Weights of a small image classifier.
Training: 7400 steps, batches of 384.
Data: trained on Sentinel-2 satellite tiles (TerraMesh), 145000 training examples.
Rows from block 9, named by matrix and row number. Each number is 128 + 24 x the weight over its row's rms, rounded and kept within 0 to 255. All counts start at 0. Numbers have three digits each. After the name is the row's rms in percent of the matrix's.
# convs0: reduce pointwise conv (model.blocks.9.convs.0.weight, 80x336x1x1), inputs 168-335
convs0.0 109:146143152095126129117122137110123106110117131123134100123127157100157092175117099126139144144088120118109107144101136104147137117152131121199144094168151134129127097141138163143142133076150091113141131142116142143089128121132080138094118171076105103110085130130125133106110131140083091113169108110116066129108115090076148126149104116129131138106131116117127127091095077098161137146139105111093096085139159095144131085103193094114130127143145096144139121175193120094130094123101151111108117112118092165149
convs0.1 105:096158146120142094077111109147114130093128112114119138108130109133124132138113131120103161119138116119158075129150128131083120091152111073142192128140117112138127111156135112114097149094151126088087199105093090093137165103077120122136121111087121150142049154098097093088140148131109164143184116135141130134056137120104120128096148137101132139126137085122139071122107098126131117100126107109086096110116150095146145120112108119156114141123124142153106127110130134152120111113150122104159157098076114127131
convs0.2 097:076094169117109115139107128102113132138098113133121123131114133080110132106098143105163112149102085119107154124133077124129135127123118129115106134125121088108110078138112129078100106123111127118111108131114121113106088110112104124097114135092140132129063126149112127133109083140079139106101029112103128111130143104119126122172130117128112087137094121104097117160154117096140130146106111105135128127110134111121105067149113116120127130110123130095126156084145136129106174131167107074173113129110083099127
convs0.3 095:156099114106145120075111137151150104090120170118138125127135165129121059097109080152134144080111171141139111140137128127161119094129152151133145163157103119119131126140110111133141142135102132147083122124158153116098105105108110108127135165123120122120198131142138089172161150115125145136107115120139129136088125138125111109118103119134113148136174081139103069107105150164137115138148145103133130129108155113166132090146110122129141115128120112120140136130119140103113110110119121091127113137120134133131
convs0.4 091:139091127104125135170134103118145101112170150109133075104139172130131119126096106131106126120144099144146118106180122121131189111140094145109145134193166122122122095076135138083142140112109125125066130122107110086113104106104110095118123114096105126127136100106194129152072104123161118124139110098104141091161141130141121129143129093120112119117153141123095130128129117111141116131102100068136093106111110100140104081136127119131111128109130114138152115115099163079142130125124116142134143106129133106134
convs0.5 096:086116114137167156134142080089109136145111174075121128137147109127140158149133097118159136117125090175085127119123122145162145141129162155155134134131122115124137146101143145165117189120142204118074129162093135126150125124117136139106104102141113158117094155095164144128120091112171103124147122156146134146110131148136136121107146110164097151126103147096145138108084127111156154119102113117134120170108133144135127148129165164099133143113124118124104106138096100140150110155136091119078124101098117153136
convs0.6 096:172102101156125098116111107142124115158108156135107120139102143124126116115170117118120127159127121107126110100130133093111124088150094134117109136122121113101115145136108125133079122100111169122126132110106131127115140120129098080127068079096097112122119124130143106114142060140120154117107074145102080110095134091145107120127093112120085080108085127094125104122130148123107134101098098121110116109131131110134073135131072037117116118126140125097090113134109116151135109095133093126107132116171127131128
convs0.7 100:151134128129126098090173158132125096128101093107090114140116114171153112149127122121142140103147107116145099133131153101150144128083127134142131125150163140114105155153125119133131115113114108101173094150118180139122090106148115091167115104104111115119107148108177134149165108161139142118120156135109122116121119135116140124166149083094085119115142110140139112106071120176097142138126156091170114128111141121160132105159120091149158133104124134129122113131141128085104125170096139160144090086120135145125
convs0.8 094:164136106083147095113117105138097133100152168107139140148117124133162125134130101125169151113112120110109108148107145123117125092084093126126139149127181113123083082119118073141139105085160123128116128115103150154124148126122103164189139122205158117118114099118151137173159089137140141133123141111141180116137132131115130138144072135113118175111104072112124141118115159138128164094104102103137167114166148128089133097132211143102129131117103137146144105099137102105131139070124068137114145096139116158152
convs0.9 093:110140139089126132123084096102130124105140078109075102146134129104146116091134092110119127123124117124112110139142134129096109147154128134079137122099087119141144125120138105131105107064139116132127108153079159125117115157138113144086125132175093124155122097108089144116146117126119081123131139123094138088115098102102101119153129089127113117189168078157173121156113081066157161110102112105121122094134093112106115115141122133107118150089106156145107093137127109136112150108110117099106155129114136129109
convs0.10 084:102138105128159112153119159116115117154121106167101170122108129100113138110133115109126149155115121125091143138103126116172114138090122117122148168135114112155140138126079124184099126094146112113170130144137141139152123146151114099118142106175158124132110070104126138129112146171131094104112136107102114142105117135134126109156140170168114145157134070104059156095133130131124103114142129095113120128088115152121100152118149150092164094106123121125133094091197095136122131150137174156119104146148120104152
convs0.11 104:159083138145169132171164149122151105163181155133086125126151125175115157148166135116121176130134126122117132118128184128130174130132082158133136173173161137106148134134149145114155185132143178159099163183168147098121118109153087136134121124099135111140129095163119097156196093174123108133131109115141118104120120174154128099157120128130139140145118142114090132154143130119116125118096122126110124125148141166126114087106122111126142164104144117120172136119110137109112124097081137127132134142138117122157
convs0.12 092:112137115107161148134109126108147127095110169100100092160098105138139089100126110109111140138147128145110139150123160139137113130144127089089195146145104145146141078098142114125096143137168102136172119130127138122114115137100124136078113120119082138111117145160153135174110104148083175160133138124140115077115083162137126122224140127143126141118096102123083130152140098114135101135153143114163117111122144136078133101134163123116133102122112167164126154136119154122163108113109119144097168137135115141141
convs0.13 098:137128079093136134169122111131114180181114122163116148145123154123111155146125130118139140117116128172139148132127165109101110110128117090119068150126094115112157114133129060087130148154090092185100081113122123113128128107131132154121103147149108163092153112153105119141102154179153164174099141122116131120121107133140110147136147135129106127105133176155107144159199149132117109120154092168157154133157107084108180094164091114061117135099127119153113120109125149144157140119166114152135065144124108104141
convs0.14 114:120124154156158154148092162152130127092128115089103165132168153180144113167116090123159121101130218137125138181121127137140144136098183088086116161166124139178157136134158118142157071126142115146098107112136173098104139130144113110131139107114121102127158117114120121141148144130117132181134086107126135155143106134131112145105129152085098170136157135112086128091157162097138151138109155151104138130125129109151186145133139123115144149157127144205171125118133146142134098130151127144123099126114144113183
convs0.15 093:109133082152122111096112106126134132129150113186106084114111114149084141187146103135142088076107089117132122134176127118153147155141131110121118159101129160094101143115100141066124115158108127170100112157149111121163114140085155167120194111171158146141128104097113153113140112164093119114120095121125145108135145167155134107164132119053134102129125130164123111130161140097133152128106113117104149164163127150137127093148155090103113140145108144108113150108073131116082173082147117108137120126120093121115
convs0.16 099:154131116134102116136166125091133125130168137139109129130114119168119117111142112120131123162127080134105101141086103133102160115123157170147140104123121109091145121135133100122152156087146143089127140134097110138123160118147138125119138135074138097127130139127143165117151110131116144147162123108102124080112139100112146113164118116140110127123093160106122143099121110074143114121166117122090118129162118111155149077140118121151119121121136137148135138114181130127093134132159177146139148130099157139155
convs0.17 100:135118135106128083130169144130106141121126122099152127143140095160144174112117100128133121120112141089149109154167151080145123153125110131098139124139136119169126150143122140109127139126163108094092171114152125105118117139113092141133148097143112125112150099149152174148153148131098144140127065163103113100148103173119155152163132145116166106122128134117127119161120126097136054139070125113124113089136123129114140138099108087181112144121079095164112109117093141136140147156116117149139146126119121096116
convs0.18 109:166153106137139115138120173141110140138122122115131116113158073119145134070113157149132176149131122144140103140111119111115159114164162153137165147107119112145160106119160098142086134128091150119123127143129148114101123094115131129129173086127134123081140118120124120128120116147125127127131154138090092115151150099090085125128159103121140141154139117168102108093118135128101091122151123121111122149111114105144099110161135123118126149130117126123162150126137179130142120118132167105146142123176098157143
convs0.19 094:151096100109073131119147096110136107178112134101104157140150133174094089127098085095150128105134125202146120117108134112141132108172133149131122133119111136101133148172113147128137122141194113163083117126116127134130157098110145121075101142096137123111152120133153179120172127199128105119106140111164134092128125108143084139157143105116117161128135132135142081146146147083125119101095145147099134120136104131120136125141156123159135142130138135129157180170062142146143169115141115125150120130126091119164
convs0.20 108:129161131117110155128106182150115135208103138097107156145173117139134087162172178128098135112095141134153110096147136122121124124122137178125151139135101118140110157137116147156094120137110141141169150146156097128132126114108133137103151153103150112114128087119124156112120115146176123112110110138170106198136110144117134163115114115114120141099100152094109104106114117092099141122118118157135126146121169168106128149112120130101106149122097084143135119081109135155108150165094180110112125136137130118105
convs0.21 106:108144125096118139137165120095120104183154129145112111104097178122135145152151116144133137149105143154166135129172137134170145162162068143119127147141152134197105140135097152080135134157128126161115154121136147132144126117126145186095137155125140157110100155120157103107155136131148115142134128106147162143118121137125152137128154133145123158119140143161128189156104149120141090130137165151135143178136125141089134122183140175133121104138140119133106131121150130137118155150130128105102102130137133095136
convs0.22 100:122142119134107118125145116157120142123138133111138178127140125154104123148184146096149142153093209135154114133159120125120103152095123134137122153100126143154150136126132149111131161139105133150119124120096120140136127101162155158123153135119132123116186145107165121111159134111143100148082148125107114082142099157128107130091113105077138104175108126142154157129112131127170114126103162166087137146129100109092143102118114136093119136118101140098115149134089115115123152139139131169144153140131127122106
convs0.23 095:131108134170122188142162125162142162127139147102163125110158143131134173143128139104133094159128056123138092144149120133121152132102082132126148117131119123107154090103179155103100156174166123105157175160144125104139105116130093140106115116198136158100165124154156106093085093097130115124128135137129123115157147123142091135121141114139141111101106137112140083123152156112132148140121150135122136143138146095108150121113170177119116114082114120116126107095127122082127137107179147116121127139103169118117
convs0.24 100:130119133116132097119116100150135078159120150145140145147132107136171149153120114141121128110138149154176112111183131129143121080089139160096190126166151131112072175119143102173174116123207184095122150080133139115128135143150128154135156123067107147171086127138115156109107167164138123117172120123124166133143136143113065131133095138111128140111145175135129129152126138134141109156129110125162113121146155105124158106090120132136151171144151130129117099166139132111117132158107104102128154170133138165128
convs0.25 094:138133178140139139131096172151122144118117190111164136101106141124126131155135090137133116148140134120091173158139119087124155132128096140129139135142094151168100135099140103160118134144103137102129123149118115138190120151154102140099144136139149165139085102142145105123147151116090128116158180110175113156109130117140118156105116147127096137119166131129098064148120103088115129196132116123148140138146091116122106123118121128122080153123150116112139133160099147140138140135117122108091089122132091148173
convs0.26 096:148123116130139137144132104101164177145133170143104125131114141157118118182136147138166142104122085150116153134161132106135106110123092137129153090106178176156115132094154123108123141144093142111087129131105138121130180151093120114118224131148132089131144146137126140129120167150135096120108097127118155132129138202138128132138115157135090140110119134146143151140153152152132162098125114094131169137118106121152199160138117116100180153115122110141135139143141156152125129087113124140143124142108079121150
convs0.27 110:132112146150114118176139124135187115095145143071127159124102151118127149132168116128156155115124110127149113136114123127146102154164118160144149133174146136075139106114089138116098132133170126134137128135153098135101149117116129110105125102100129113130133100147086141122188111095130132138132121091165113136133092125142179152103141141128116167172128137072153149109157114124130171118115121138145147145118136134101097124111149107147140150112135131156142159120129127127124135090138119146127099134137138099137
convs0.28 112:118138132105128128120196062142156089093156180114127122157089163095109158113123088104089124110136150143118117120171127123113128143128129122181150125100155093141112103102101107113138146116142157143118153139107132144128111105097132145122129115126124123146126153140153158099142126103125086114124134143117087099085103097122142129150112135151143122107156118111105115127110123141157160107118108111125095102127132089113118109108110138111131123102130138138113126170157135137140158118149094139115135115135129128148
convs0.29 101:115122150117151134127148081118126153152104155140115163161173179118191101106109135163113146107110176149148087154145133117145089120102124116118139090061134143111124086141171089151117108137135117130111125113146106099124162164138154110110141137121147148149151147141119133103127135140184128122142123118158173115146094146135109142088135108160114147094120158122146107144173128115116109136130152138154130105070123110078139140128152105115159114148120084107150141123133147161131113137107116120136142113097125113137
convs0.30 122:106142104124112115097161144131123121086111153127159133142130125139103172099093134106126068086155112110105120068074107134125094081100108115142135080127092124091119103116115126128092164115124139112160143105120105116101108147144128107099059088100116111082130122101128114128087084097133154099148112119103088114119106104152113120096126086117124170119103160105116130140127110184101137126087128134112090144146152118135097149104117112117156109118118125108118084122149134150105090150141095126125137098149130113094
convs0.31 097:138146150134124107112150114104094159153189130128080131106125113090152184100107157124100112140118108146129138091160117097162111112127137072102110075097154089146113152130149114134127191106131145132158165125087122121176124116069130109143117140096088139134078090129109118126080129152114117095144099107159145120176132162137099099104099123146138195162133182163143109115111158090074112128130115092146132135137090108121102177131097119096108116121138129122132108118132124140119119118148107094119092102135127143110
convs0.32 106:149116110068173145126133099099112158137134115169148128102154131124156166121105128101116081149153128155123177120126126121152126115123138111103102137118132118195109140143100114148089152120117193124137099106075139167133141130125098121114096151178121103152104131121130133134119119132094123113105141180123129068156166146148106134151115122137122170118171150140127118172101101111090123121137114162134140137133106128075174126151141142145086112090154133121138128099133128138120099156133138115132138144181096140149
convs0.33 096:135161113096152098127125072121134104134125084111168100135133122143165125143101105139138109081124138115110137169162125116146107133147122130086086144160093132102058146140163116142168154108156117155096125106106107118116084129175154139142149124119146120132107114105110149128133130131175140210101113128135155094147128127129079130127103141122158089120123120139123115121115178108120084139159178141148162141117097106117160127142132135131172127102098173127126110120118110137127143119097134101181106134118095132110
convs0.34 094:127102112124162126087109141106127165111104134126154135134103112150119107101085113123142106106147101147153134178085169150113114098155113126119118206168141146083101139208097097097142131154147096176107122102106146131133143125110122142140071110121113142113109151120123118146160140153125130154116163099118152111163155157107113095159096139182117156092146080134110146148134136137117126130081104110126133147111143133121114098164130119107122103089144145149148116125108088114138094062133100117093146111105124124101
convs0.35 098:142117127110146099152124132115105107119144189147165098140137103147146078127143120127176105139122119098133153151120134075139148104113099164156156155150120139145122132141096176122113142116083138135129131132107149108158110087091112139120116157139129138123124075130126129136182128076130161132133112171155125126086129110116076131133098144144116104155113116127128143101160112115131117114104092109131192126128152131139137128139132132104144096091116124132135163095154141129065119133141104091111123129128100114124
convs0.36 088:131135159123101093102116147106143137122139146153086095155114155129125147199158094110116138170130130175138133122108126155144123122132119123124146151119096093124117123160127098098116146108141136117097140104137129135161116113117099131161133136118108087153130126091104181093142141137139107124093139131137143071148131149129124095111179121133126143118143111116116152153090150140125143133148135147124129098121125145114183132150118167185124151154151151138136133110100082120112127098121171137100154145116126134185
convs0.37 093:127136127113163131168154122135112113094118092098090139118170106150155135122109138158172146158148144146078095130139140144116151101102107122152089123186106105130127138176153084162183140144146136131146129117131168092126152088116071142168133117101146122134101148089084129136149116098134124173071136115113132165112146160125139108112207128137137140169109126115101117099107115132124121145127115102134126144118110112131169096091124108141143151136130108146106077114143094116125124172125150130122113110139121152150
convs0.38 096:122138207136130138134123143136147120153173132121132099142094081121110162106095152136145119092092094118119122116117144144110119124144144115120107138095165141155071141084123096121168128143130125146111158098099114107158073110116101134132181120175164127180110134123149156127143150097085153087148116148116114096135150161148158157126113186103122097121124126127183145157101175127117144167151152101148132107140137139082144149159172134190127109156133159134108109067117075089087089111117132147132097118111114092148
convs0.39 090:104136095105161124105155166132144143084093163075134171124122105127155169124095097084155142085084104111104173177114132135145085136185130131136101133147124108144130135083154137121140098167093123130125103100139111129161155121131102112134158131190147122135140096145088099139144147120132116142111105162144133136116093131120174133119117154142200084153145118170103098126122167131133097117130157116142130124138167104129120141102151117116180113091084130122113197092168120124092101128118159130140091138146106125121
convs0.40 102:145134094137081117171118119122120086092133127118142135119159178136139136124132095128145163137172128129134152145135175136146174093093097160133148122139135085115131101139145135126178147116124126111136151145149198135115111091119113150168139146130103138114097139082129124123127154108131153114138139195142088115119157149146114142142153133100075125142114114106145127097153121120121105104126140094146107092116116108151138080093094124139134163132085137147128119120153108183166115122124152135108134132110177177157
convs0.41 096:134115174175115136144131141135137110181141088108154076133072129121108106150096133126145144122109152191132143128101138162151144146133096127136134154133148148104107155141123131133147129168171117131104081131121137136171129121110118097136153172096128127118095168142132171089119183142104152164112158126121162162132109115162092129118123160141161143129102160171179192135113154139140115119167188104176135144107155124155188110122125142179123121163116181165133121145130110134125140139110150164103137129142124158165
convs0.42 102:132166109141122126148148092163110141131096127112112143127150117143116138126151129135189103125095146174128120132141114144171146149128145214141137156134128113174129125108118170131177119158097163144135125093155126135143093120134109148105167106114145118156143121113180110144155123124172134132102085140179140142139147148145144166108132124098109113127129083182175157132104129103143116124160121125132131119126174133151208148115103147135123145151140114147156132139087073149145152122120129144145117124139132108152
convs0.43 096:186139118118122160101186143144125129113151177159166131148148121133126118150154114135154138112146156144136152141201118175110125144154122113191156106127088111157148138127148126124126100131136163143096134121141176158134112104110137152148169125124113163108158157136151095137178158129125139151160141160122143150133140114115116114111086136140126152145156139151074140105109095161163102100104125147137131131143162105119150155137141168159112074134111105129140101140158138104119177110133150179088096164097112120114
convs0.44 101:170129135105174171138156112132106104107149116106126111115108138132147124119135130131185163162149122089104133153124165101141146125167101122134127177166165135145132073109116082135122127145170081142088102172129162125151081111116130127129155161115079161145103112088165091086161126163131112157136116158141109094134141117149095178124110151163106108142070128128112140101134113097120146117125118122108147094127132113127150094087109086120151189121116149156151153176089091088169129113128119109136110139130142114159
convs0.45 101:106112201108159134141100112124144135159137176130136138153142118169131109148129135164180158083123111161104110203123181133147211132127087142146134172188108143126085125126146157128187083112134115131104120141138129169168131162098112105142161154153148120154123123133124073168211104117107141174139130129106133193137120138106131146118077155145109135123118110157109134150126124107153146139124150125128193114144096137104080151129127105139130126107118153142152127136112128089122158108149129147172151130124113123158
convs0.46 102:172141156125114180141113150154119125098155142099122157119173129156131157150134106176116140085137085162129141154107100127136133163140136162136123140130152101131165147131157128127142127117117121147096113133082172159141160128113126154140140135124104158125126133166150095146128129181131133121150109115130154104138194154121155102155102123111113133168179136152127134097143164161155153109145153135114140169110105124103157124137117127133122170111135130141108144130128117104132117129122088116150140137147134193111
convs0.47 103:142148119093132114132117118139121099156117131144150143115153129138118133145145140164108140109121145132154159126140136153136130117115146218131129085111137133109089155113159141121119148130127137111140149104131163169159091145139151128171180148106135151121185163126148108109118147160132146121147139165095122123109143184140075105169077128109105101116149150133153163158157120127165159133138124112174151139138087127132168127169115138124135154110131127129149109163158128151087176118143145150160160164125175140134
convs0.48 090:097156120147143115142105111133141131162174140118099126158121144141147110167081159119130123114118104146124124152132140151162157113189110184117111143155093085162131119127147143159124118091110132145153144159137183139133125132108130158185138140111138123132097116155156141156126130106168114110124111102149128124093094089134115142137140131095127118130126123120129139139108112126124107127095127124132127128136139122108128111110103135102108128166141105131103136181162154129090137116119089128185153141140112122143
convs0.49 097:130150142175139139146153114190142117153142158138169166142095114136101125125178118121126116151161137120148152160074134119108143146151133155105127121164097139134112166149135138149146121122193132174142144105153154132098157131100139134124196125099141127138142155115116160129123142097146112120116124105084104097096153166144119130116109148124063129129107122115129110154100126149131094123139115127163134134134086157147106122122113139123132161130123139107142175147153130089125134118122163137171123124132127141149
convs0.50 094:130124118115129143124117136130119123139109104148102122133161145105113129132139160142126196125126108170139109114157077124134112117109107176103112126140140172122133098120130109166148091138163132130108105098103118102161140107196097143168161121102118128122149141124147099135161112129158101108175086131175175139106150075128165161097150162073100126140141137162100173155128130120131122148098134111164104160135107127146126134109136137113136151135132159128096159146127111124129145112134128165132113089133134141163
convs0.51 096:119100117147133127145120133098147124106129119086094109173119148147153126126150155148103135158118144123138175118150123131136088101122139148134118112153077154119125141100125144148148165103115126101099102110127116144150100127119177149089122145117080120143156124166114114141129133160076156174114112147115118142145131182141110146117125144140115118098120146136121111174113083107128095148120120126128117171156165111144134123108135152171129149120074164120159165119121128156096140127136137143104091130144131091151
convs0.52 097:116151103101147105144087119110152098123124139112120113209127114105122143172139158114111152134143118106157136145161123115132128167112117150071133105122178090169129151124096118153151100124095163118148115159131133129169141118138152146122163184106096147137096136133117136105166142124150089099106130116141102130159128126166133150110099156154107144131096151153075166159106113117094123119121108102134114131147094149092095178157135113139163166122172142136125186130109129132101147163127125109117086138117091140134
convs0.53 094:097151177171121128129154136110124136152149099149147122117124122081095152124110144100121099122163082073088133126139139117083114128156140170157118129100171129131131119136131135120136096131128105101141166121127163162118188161170166159108107136101159149137113117122077091133123154146107114107149110124126112129093125120117153119123090172098132109109100118119153157141143125121121131127124150129141129157167125116135117127136109148160092115138137131125112111123199131109094148119132169129126165087161124119105
convs0.54 132:153122119128129130125126123116123088123179124109135151106158177134135133106142144119120214116107129095144127132147128110129148149135096137116111120117213121169099096142128122157138122119127114132111111157124198117115110122151170142110162170094093092135109123118130113116173105108102124137103122147177126122114108126113174123133096128117103133180114151211112125140110123120109113133116129121132130122111099129126109148119099122161135162120138120119125204157150116174105133166150125111127131098115123094156
convs0.55 088:120116104146131120138100073116099112112125134135164092164105120131110119141116128147132122112100115176109145136135124084172158126094130092095121122108071150125103157106147082115148142120153138132115112153121160146134171173101128144093155115106167147111130092099136134126122140140110142117136103147106110105167134127147181131171067131100115111138106151174122096108113117144145107124114138137166126133110161148113080159094151124136150144150116128134155162147096127158132131135136142158153123146153097122143
convs0.56 104:085118100136165156149115126145136124146146145107142163142118167092118105169110133110130112131127110151127113136102113133140128153106074130125122166078136121137104146094143116110136140093148132173183148106130106123125118119109121136073096118154109158150129148086102115127135120104132157113092119091130117106144111145117129118126102153121088165092138145094116159206108140112139122123119148146107119117129142135122090149169126202170143114129140095128076106123109096166121098141153162151129167104112111097117
convs0.57 089:108125103119115130083111133131122119123156094119166133117119150151115119116124116072173097151151116113107136103119128152094124154098151103118160114151134124114146094160156133133120100133160121147136109181169116103147130101129130129077147118187113147133111161105114102134133113160099192112127190115119180121113113121117161124125143130118119145113124113074087104152136094102134140110127162137154133091117165080150108104127111124141166130144112099118120125111123135142134097119172077133129178136116115086135
convs0.58 087:132134101108114114120091140091131138096152126127083090121118122115117113136116125114135082162133091162145090110122101165125156091110156137137123133125167116165060123139127080139154100124105169129146115138182102108110162153097149153157152098081187117106113149075072137117106115129153126123133093139114132149113137134102169142124113144094180154094111147128129131112121107157133117133161120104150116165076112118125124147111124142149144094137139130149139113091187146156095147156101163103134114111143109143158
convs0.59 098:106144152133126136148137136157108098094153139115077128113104076129124091110132107123124153132149128166114153138119129110153113123193120193130103100127173109114110114132131094125141097086153156163128139178134098148105165152113113086141121148109137132183135112092153139154141130128103114091092123110134117143108118136119128141160114114157134145136146133137110114146126138125130135145108199120137150112108118136145117095133128120176122127185104176146180147120201146122168092092142140098178147139106137107109
convs0.60 089:155114193123152117152111139132157161117113133115121076149117132155141119120141105129107149154139113140150122102114151134147152164119106105117109146140105130129144122157193077122100128108115141104096127153119105118090126128138134128098114119106145095152090119144102140127118100128117100115179096107131134121127142217167162089115192089136155099129162082109118124172104123132136139168096141100126163161118118150105130145124137119179124116107147147111176107140098131130092137148140148138132132093116106087130
convs0.61 095:118128101100129147138139137159096094146138101161089088123137130103119141123176105122097138138151140164173104118112136136135138121134129087161118131137186135135132127141123159110112125138113144167137144098161120154103111171125140101190170146143147175161108129124140102130118137133153100114140123084116137153147119164136154107167141138125149117094160175144104117156134163136116155120142106150120114117131118125166153090081142150123169134146109109118135115105154121155140167164110192129095123166129120154122
convs0.62 119:162140150128097126176136101104132154127139114140104133138123157137131142116140113096107157100134119206133134162128177159166108109122125131094127125121166088144150117129130123098118121141153111135147091141132120182083078132155103142161137210178131123131142139137124126176155127121131103141087115100110130117097085119113174140111122218116167128148166139122131130144138132117117115161156144157122108111118117132100145115132165164112097102135111114162111143095163101154111142126123147130151146152125111139154
convs0.63 111:140110134131149103146118143099109145132123158119129120117141164114170088109118134121159103123128146114115127180114131140121153090112129102128131163147097134084134102112171126139123094141150141129146132108117101097105139117146133132093168139170151182130156147106147087159182122132138139112130124118112144188104136112100056158136183171146161095115139109100114124134097146154126114145171081155106187162101115109132116117138160160080163097175140142165105120099151122111133103101083150094134127135125104142114
convs0.64 106:183132146099133149151147137111148185135126144140151104136117121148157123104160105101125135107155107089089157140123167099179137112124084087094159120123139120177144165160098093133161134135121074112122145119094103092088106110090081136152118170141162139119141147146140090143146140138099107123130104113101104126104112145110141119113150190145133136128150119101158138113162111106123128138169100133166111089118132130130141122114145155133143112137114062143102101085134144114128110113149127143109122133143079119133
convs0.65 098:138123168105132123105137111105135137123101145115114154128113118116196116152129150103149153171143125128120134115095145124115150147169197112136105100134095126107116077120140115086101111101134166121151120134148089094130077124124084142124155111164131126188118120138095121089137121143152105137148106170156100144140140101096158143095169118101085130143102085114179104086106100123128117116147135135160143119134139111145116151141118127109095097141142107152149124087141111124181142150151125126137115141178128153091
convs0.66 096:124118121148142088137147136088133163178144139158096127130130173144134170101118114116129101149153124153101164131096145124166147123130106098092121111138109110129138136162117138081158108128121157102150110091130078116141090098110124109163118135149142155123113146165122104126120125160115100119112106180087097152160125124131120154120133163149136107160159153097142079119117131138120143140142114140130107122125128113130154128183151139121115082128175126145106107089152148105136161145173136163113124145146079117140
convs0.67 117:149096121137110133112120126127175156122193120136135174131137113093120144134156121110131096136135138165118149145143154161140119139150108146098103125125143169178132189123103143123157168161123136143139119134134110137092141108120106097163097120146108124136139147106158112136122105158103113136119152095101158133132151210120146151094119169109114174131135158127129145141111128136130148118143188154131107134140094122116129110114176177112117116178137124180179112153149113133173126134137133116140153163086150106127
convs0.68 100:130147103198123098157156132098145123100119144100164139114133106115110115104103096097134143155140121128125139131133130114136131143172136146135185131123193100108178146139137063118168168113180141148114148124124139135119152129117111128134124147108137123115109091096091101143176131082105147107151142110121093118144137091100117086112114136094188112175104147119112090108133116163133095147123121154081129147109124104129121112093147140133168133116121146138138149173112146113116136141107181157122202151107091102135
convs0.69 105:147151117118157112125103150147152124138135153130122129128113136091106109189136116111143104123141081144117135186156123130166125120117094147100120164127101112118114105096129131089149103158132125153168130114105111165123159168101137142117127154120130123142131128089154113123173141148111114136112128110126144150095136133132127146134131162130087150113104134124144096112122138141151145154162093154142161112104103116117124111134158131121130112107107107127092119098106107141101142155111146139104133130115113081097
convs0.70 105:187145148107126086127111182155082147122122083172113108130117129117117126143122115112149126147177132103172118132142120140101151115140126080125112113129101103100083121166135120124125074130133142111105166135164109145089161141104118143206101133089130123131108099116107113133122128131127105129141144168121167151115155141153115139146163146158112146126155126129139080104118110147120181093124107154145097128114104130108133104129115125119091119117136111107127111092142088138144144120099152132128100147077115174140
convs0.71 088:183134145120144086148123127096129110118134139111120142166125151120142098155102107150125159092096123143117141142131161132110123078128144134072101145152110119134129173118144157103145142126134153108135149166109119099126134110084130141147141048120141145091181124161095150156092107138125123129116132134150171111132139138081112147164148109117144186110128138133096056082151127127111153113171117114130147141087138148130050116164151055128152158145100179089123130134128150105097117138179113117121111102133131138158
convs0.72 105:115170116104139125096112117120076125161120090134123118137151115130108165129128153131180108140092123159074140123139121121150168085176127104127111172140104118124103171132092074131170159124090136134176105114101140156132085147102125092132114102138206136096112105116159117118142106154134124166126106129115094164088114145122135107082113101187112095086123143133143114134150111162161116113146100096130116143134105146161116169105073144136124129110121100121113127139152105116086126140176146136120099136158142140112
convs0.73 100:126116150125130085134122100125113157141114120118130136156138105187136102135112130122150089082135150180162125106110161140135181101090145137146130138148132134128164089147145148124127147123078110142135165142157149125107120124159134087134122115104114111140158119181102080172149117078159094169122142119140133098078128145131088131159124156105123110137097135116144115100168121120093129097101112127112127140105205135152136132123123147119117136149090142120147068127126129112116100106176116124101093130090143126110
convs0.74 111:140150119153110106148158080137079116135132140111078140115113121147119142139182127105139182142128162148111151111102185080163149105112104164172182101164164090148122112139140083137097138110123167109096176143144176121117076128126089097113143171115128118136132095136154161144162145118100100134142077138124127124116131113130138111158124145163130124174123172103111152113146101123132109106102140128131114132134065121133142140122131145140138175130152147084165166167139160129130109104107116146126126137135143163145
convs0.75 093:153190173119181139132118132145147115111134089109078138146101142118110135188131101121118111108115136104112102128105138107133177100139178166132125083118130163141139086150115126125119130115126141131159121120114141088093155167107132097143134128097104084124132137122122133096133081083112089118128057108119158166136150165160146160137144132141118147140127096131111123135121111132102134088131109100120115145136138177205143142139165172102117127136165125137101113127110137100130127088158163105153077088090141118181
convs0.76 104:103144164123135127109134114151149178088085142116116151093112078131162110125100163158108138130160116127086080165166137123134100110149113110154153115108169100154108077117144131137124106103096153115076122109120126157110148116103136135147157130147177143184106108124132146126134129115097137113154141099103113116117136158113093134124110134097164130114152117150144103101137123132123140122123124087124112129155099158099143122097120092092100136091110131115115102093160124100143127110162112142161112151116130137111
convs0.77 089:087140135097143187120156127166121145121109134130142120146133120158140101194153131111111152104093155173124141124154106109120130124136196161142114110081110122132167158133125123173129125060091135141088106168171103111132155105109090138152105108107114097087123119166125152117090183120104129090139119097114145115140118103152126092148104132156135122134122120138115120121122093131140138140108153109166110134128142108141135078145117114143114101151136111112151153166130155094157115079115099125110123150192108195119
convs0.78 101:139155110155126118159150128116070131128149164114140099123122110105129110166174165135143187119151138137134140126139153137129140141110104087146170167161136125104118187151125156089127148151133127092125138117105150134112109111118107108104165171178143141120137145126122112129164136138128113116132092127112121143090142107097149175122105111134193132124136170155096101096110151149137125109110152116132114116143113108104106104081127142094154135178098106120132115119151148131125136169122148175160155112119140136125
convs0.79 108:128121093159122122100134159109142121103128133120146129117094143079106123134130120113131119140141121129115168120127144113168123129136070150124123090123111135183126151110074147091118159111156101118097102099120135122124116145130114118175121154145123109167120121106105113093144131076130166115125084117122116117124129133119121126132104151098189067115130129155132115108092112145139093109126113116162147141079120146114117144106123183126143116110097100139117120098087087091089130138110149133082173131108133127102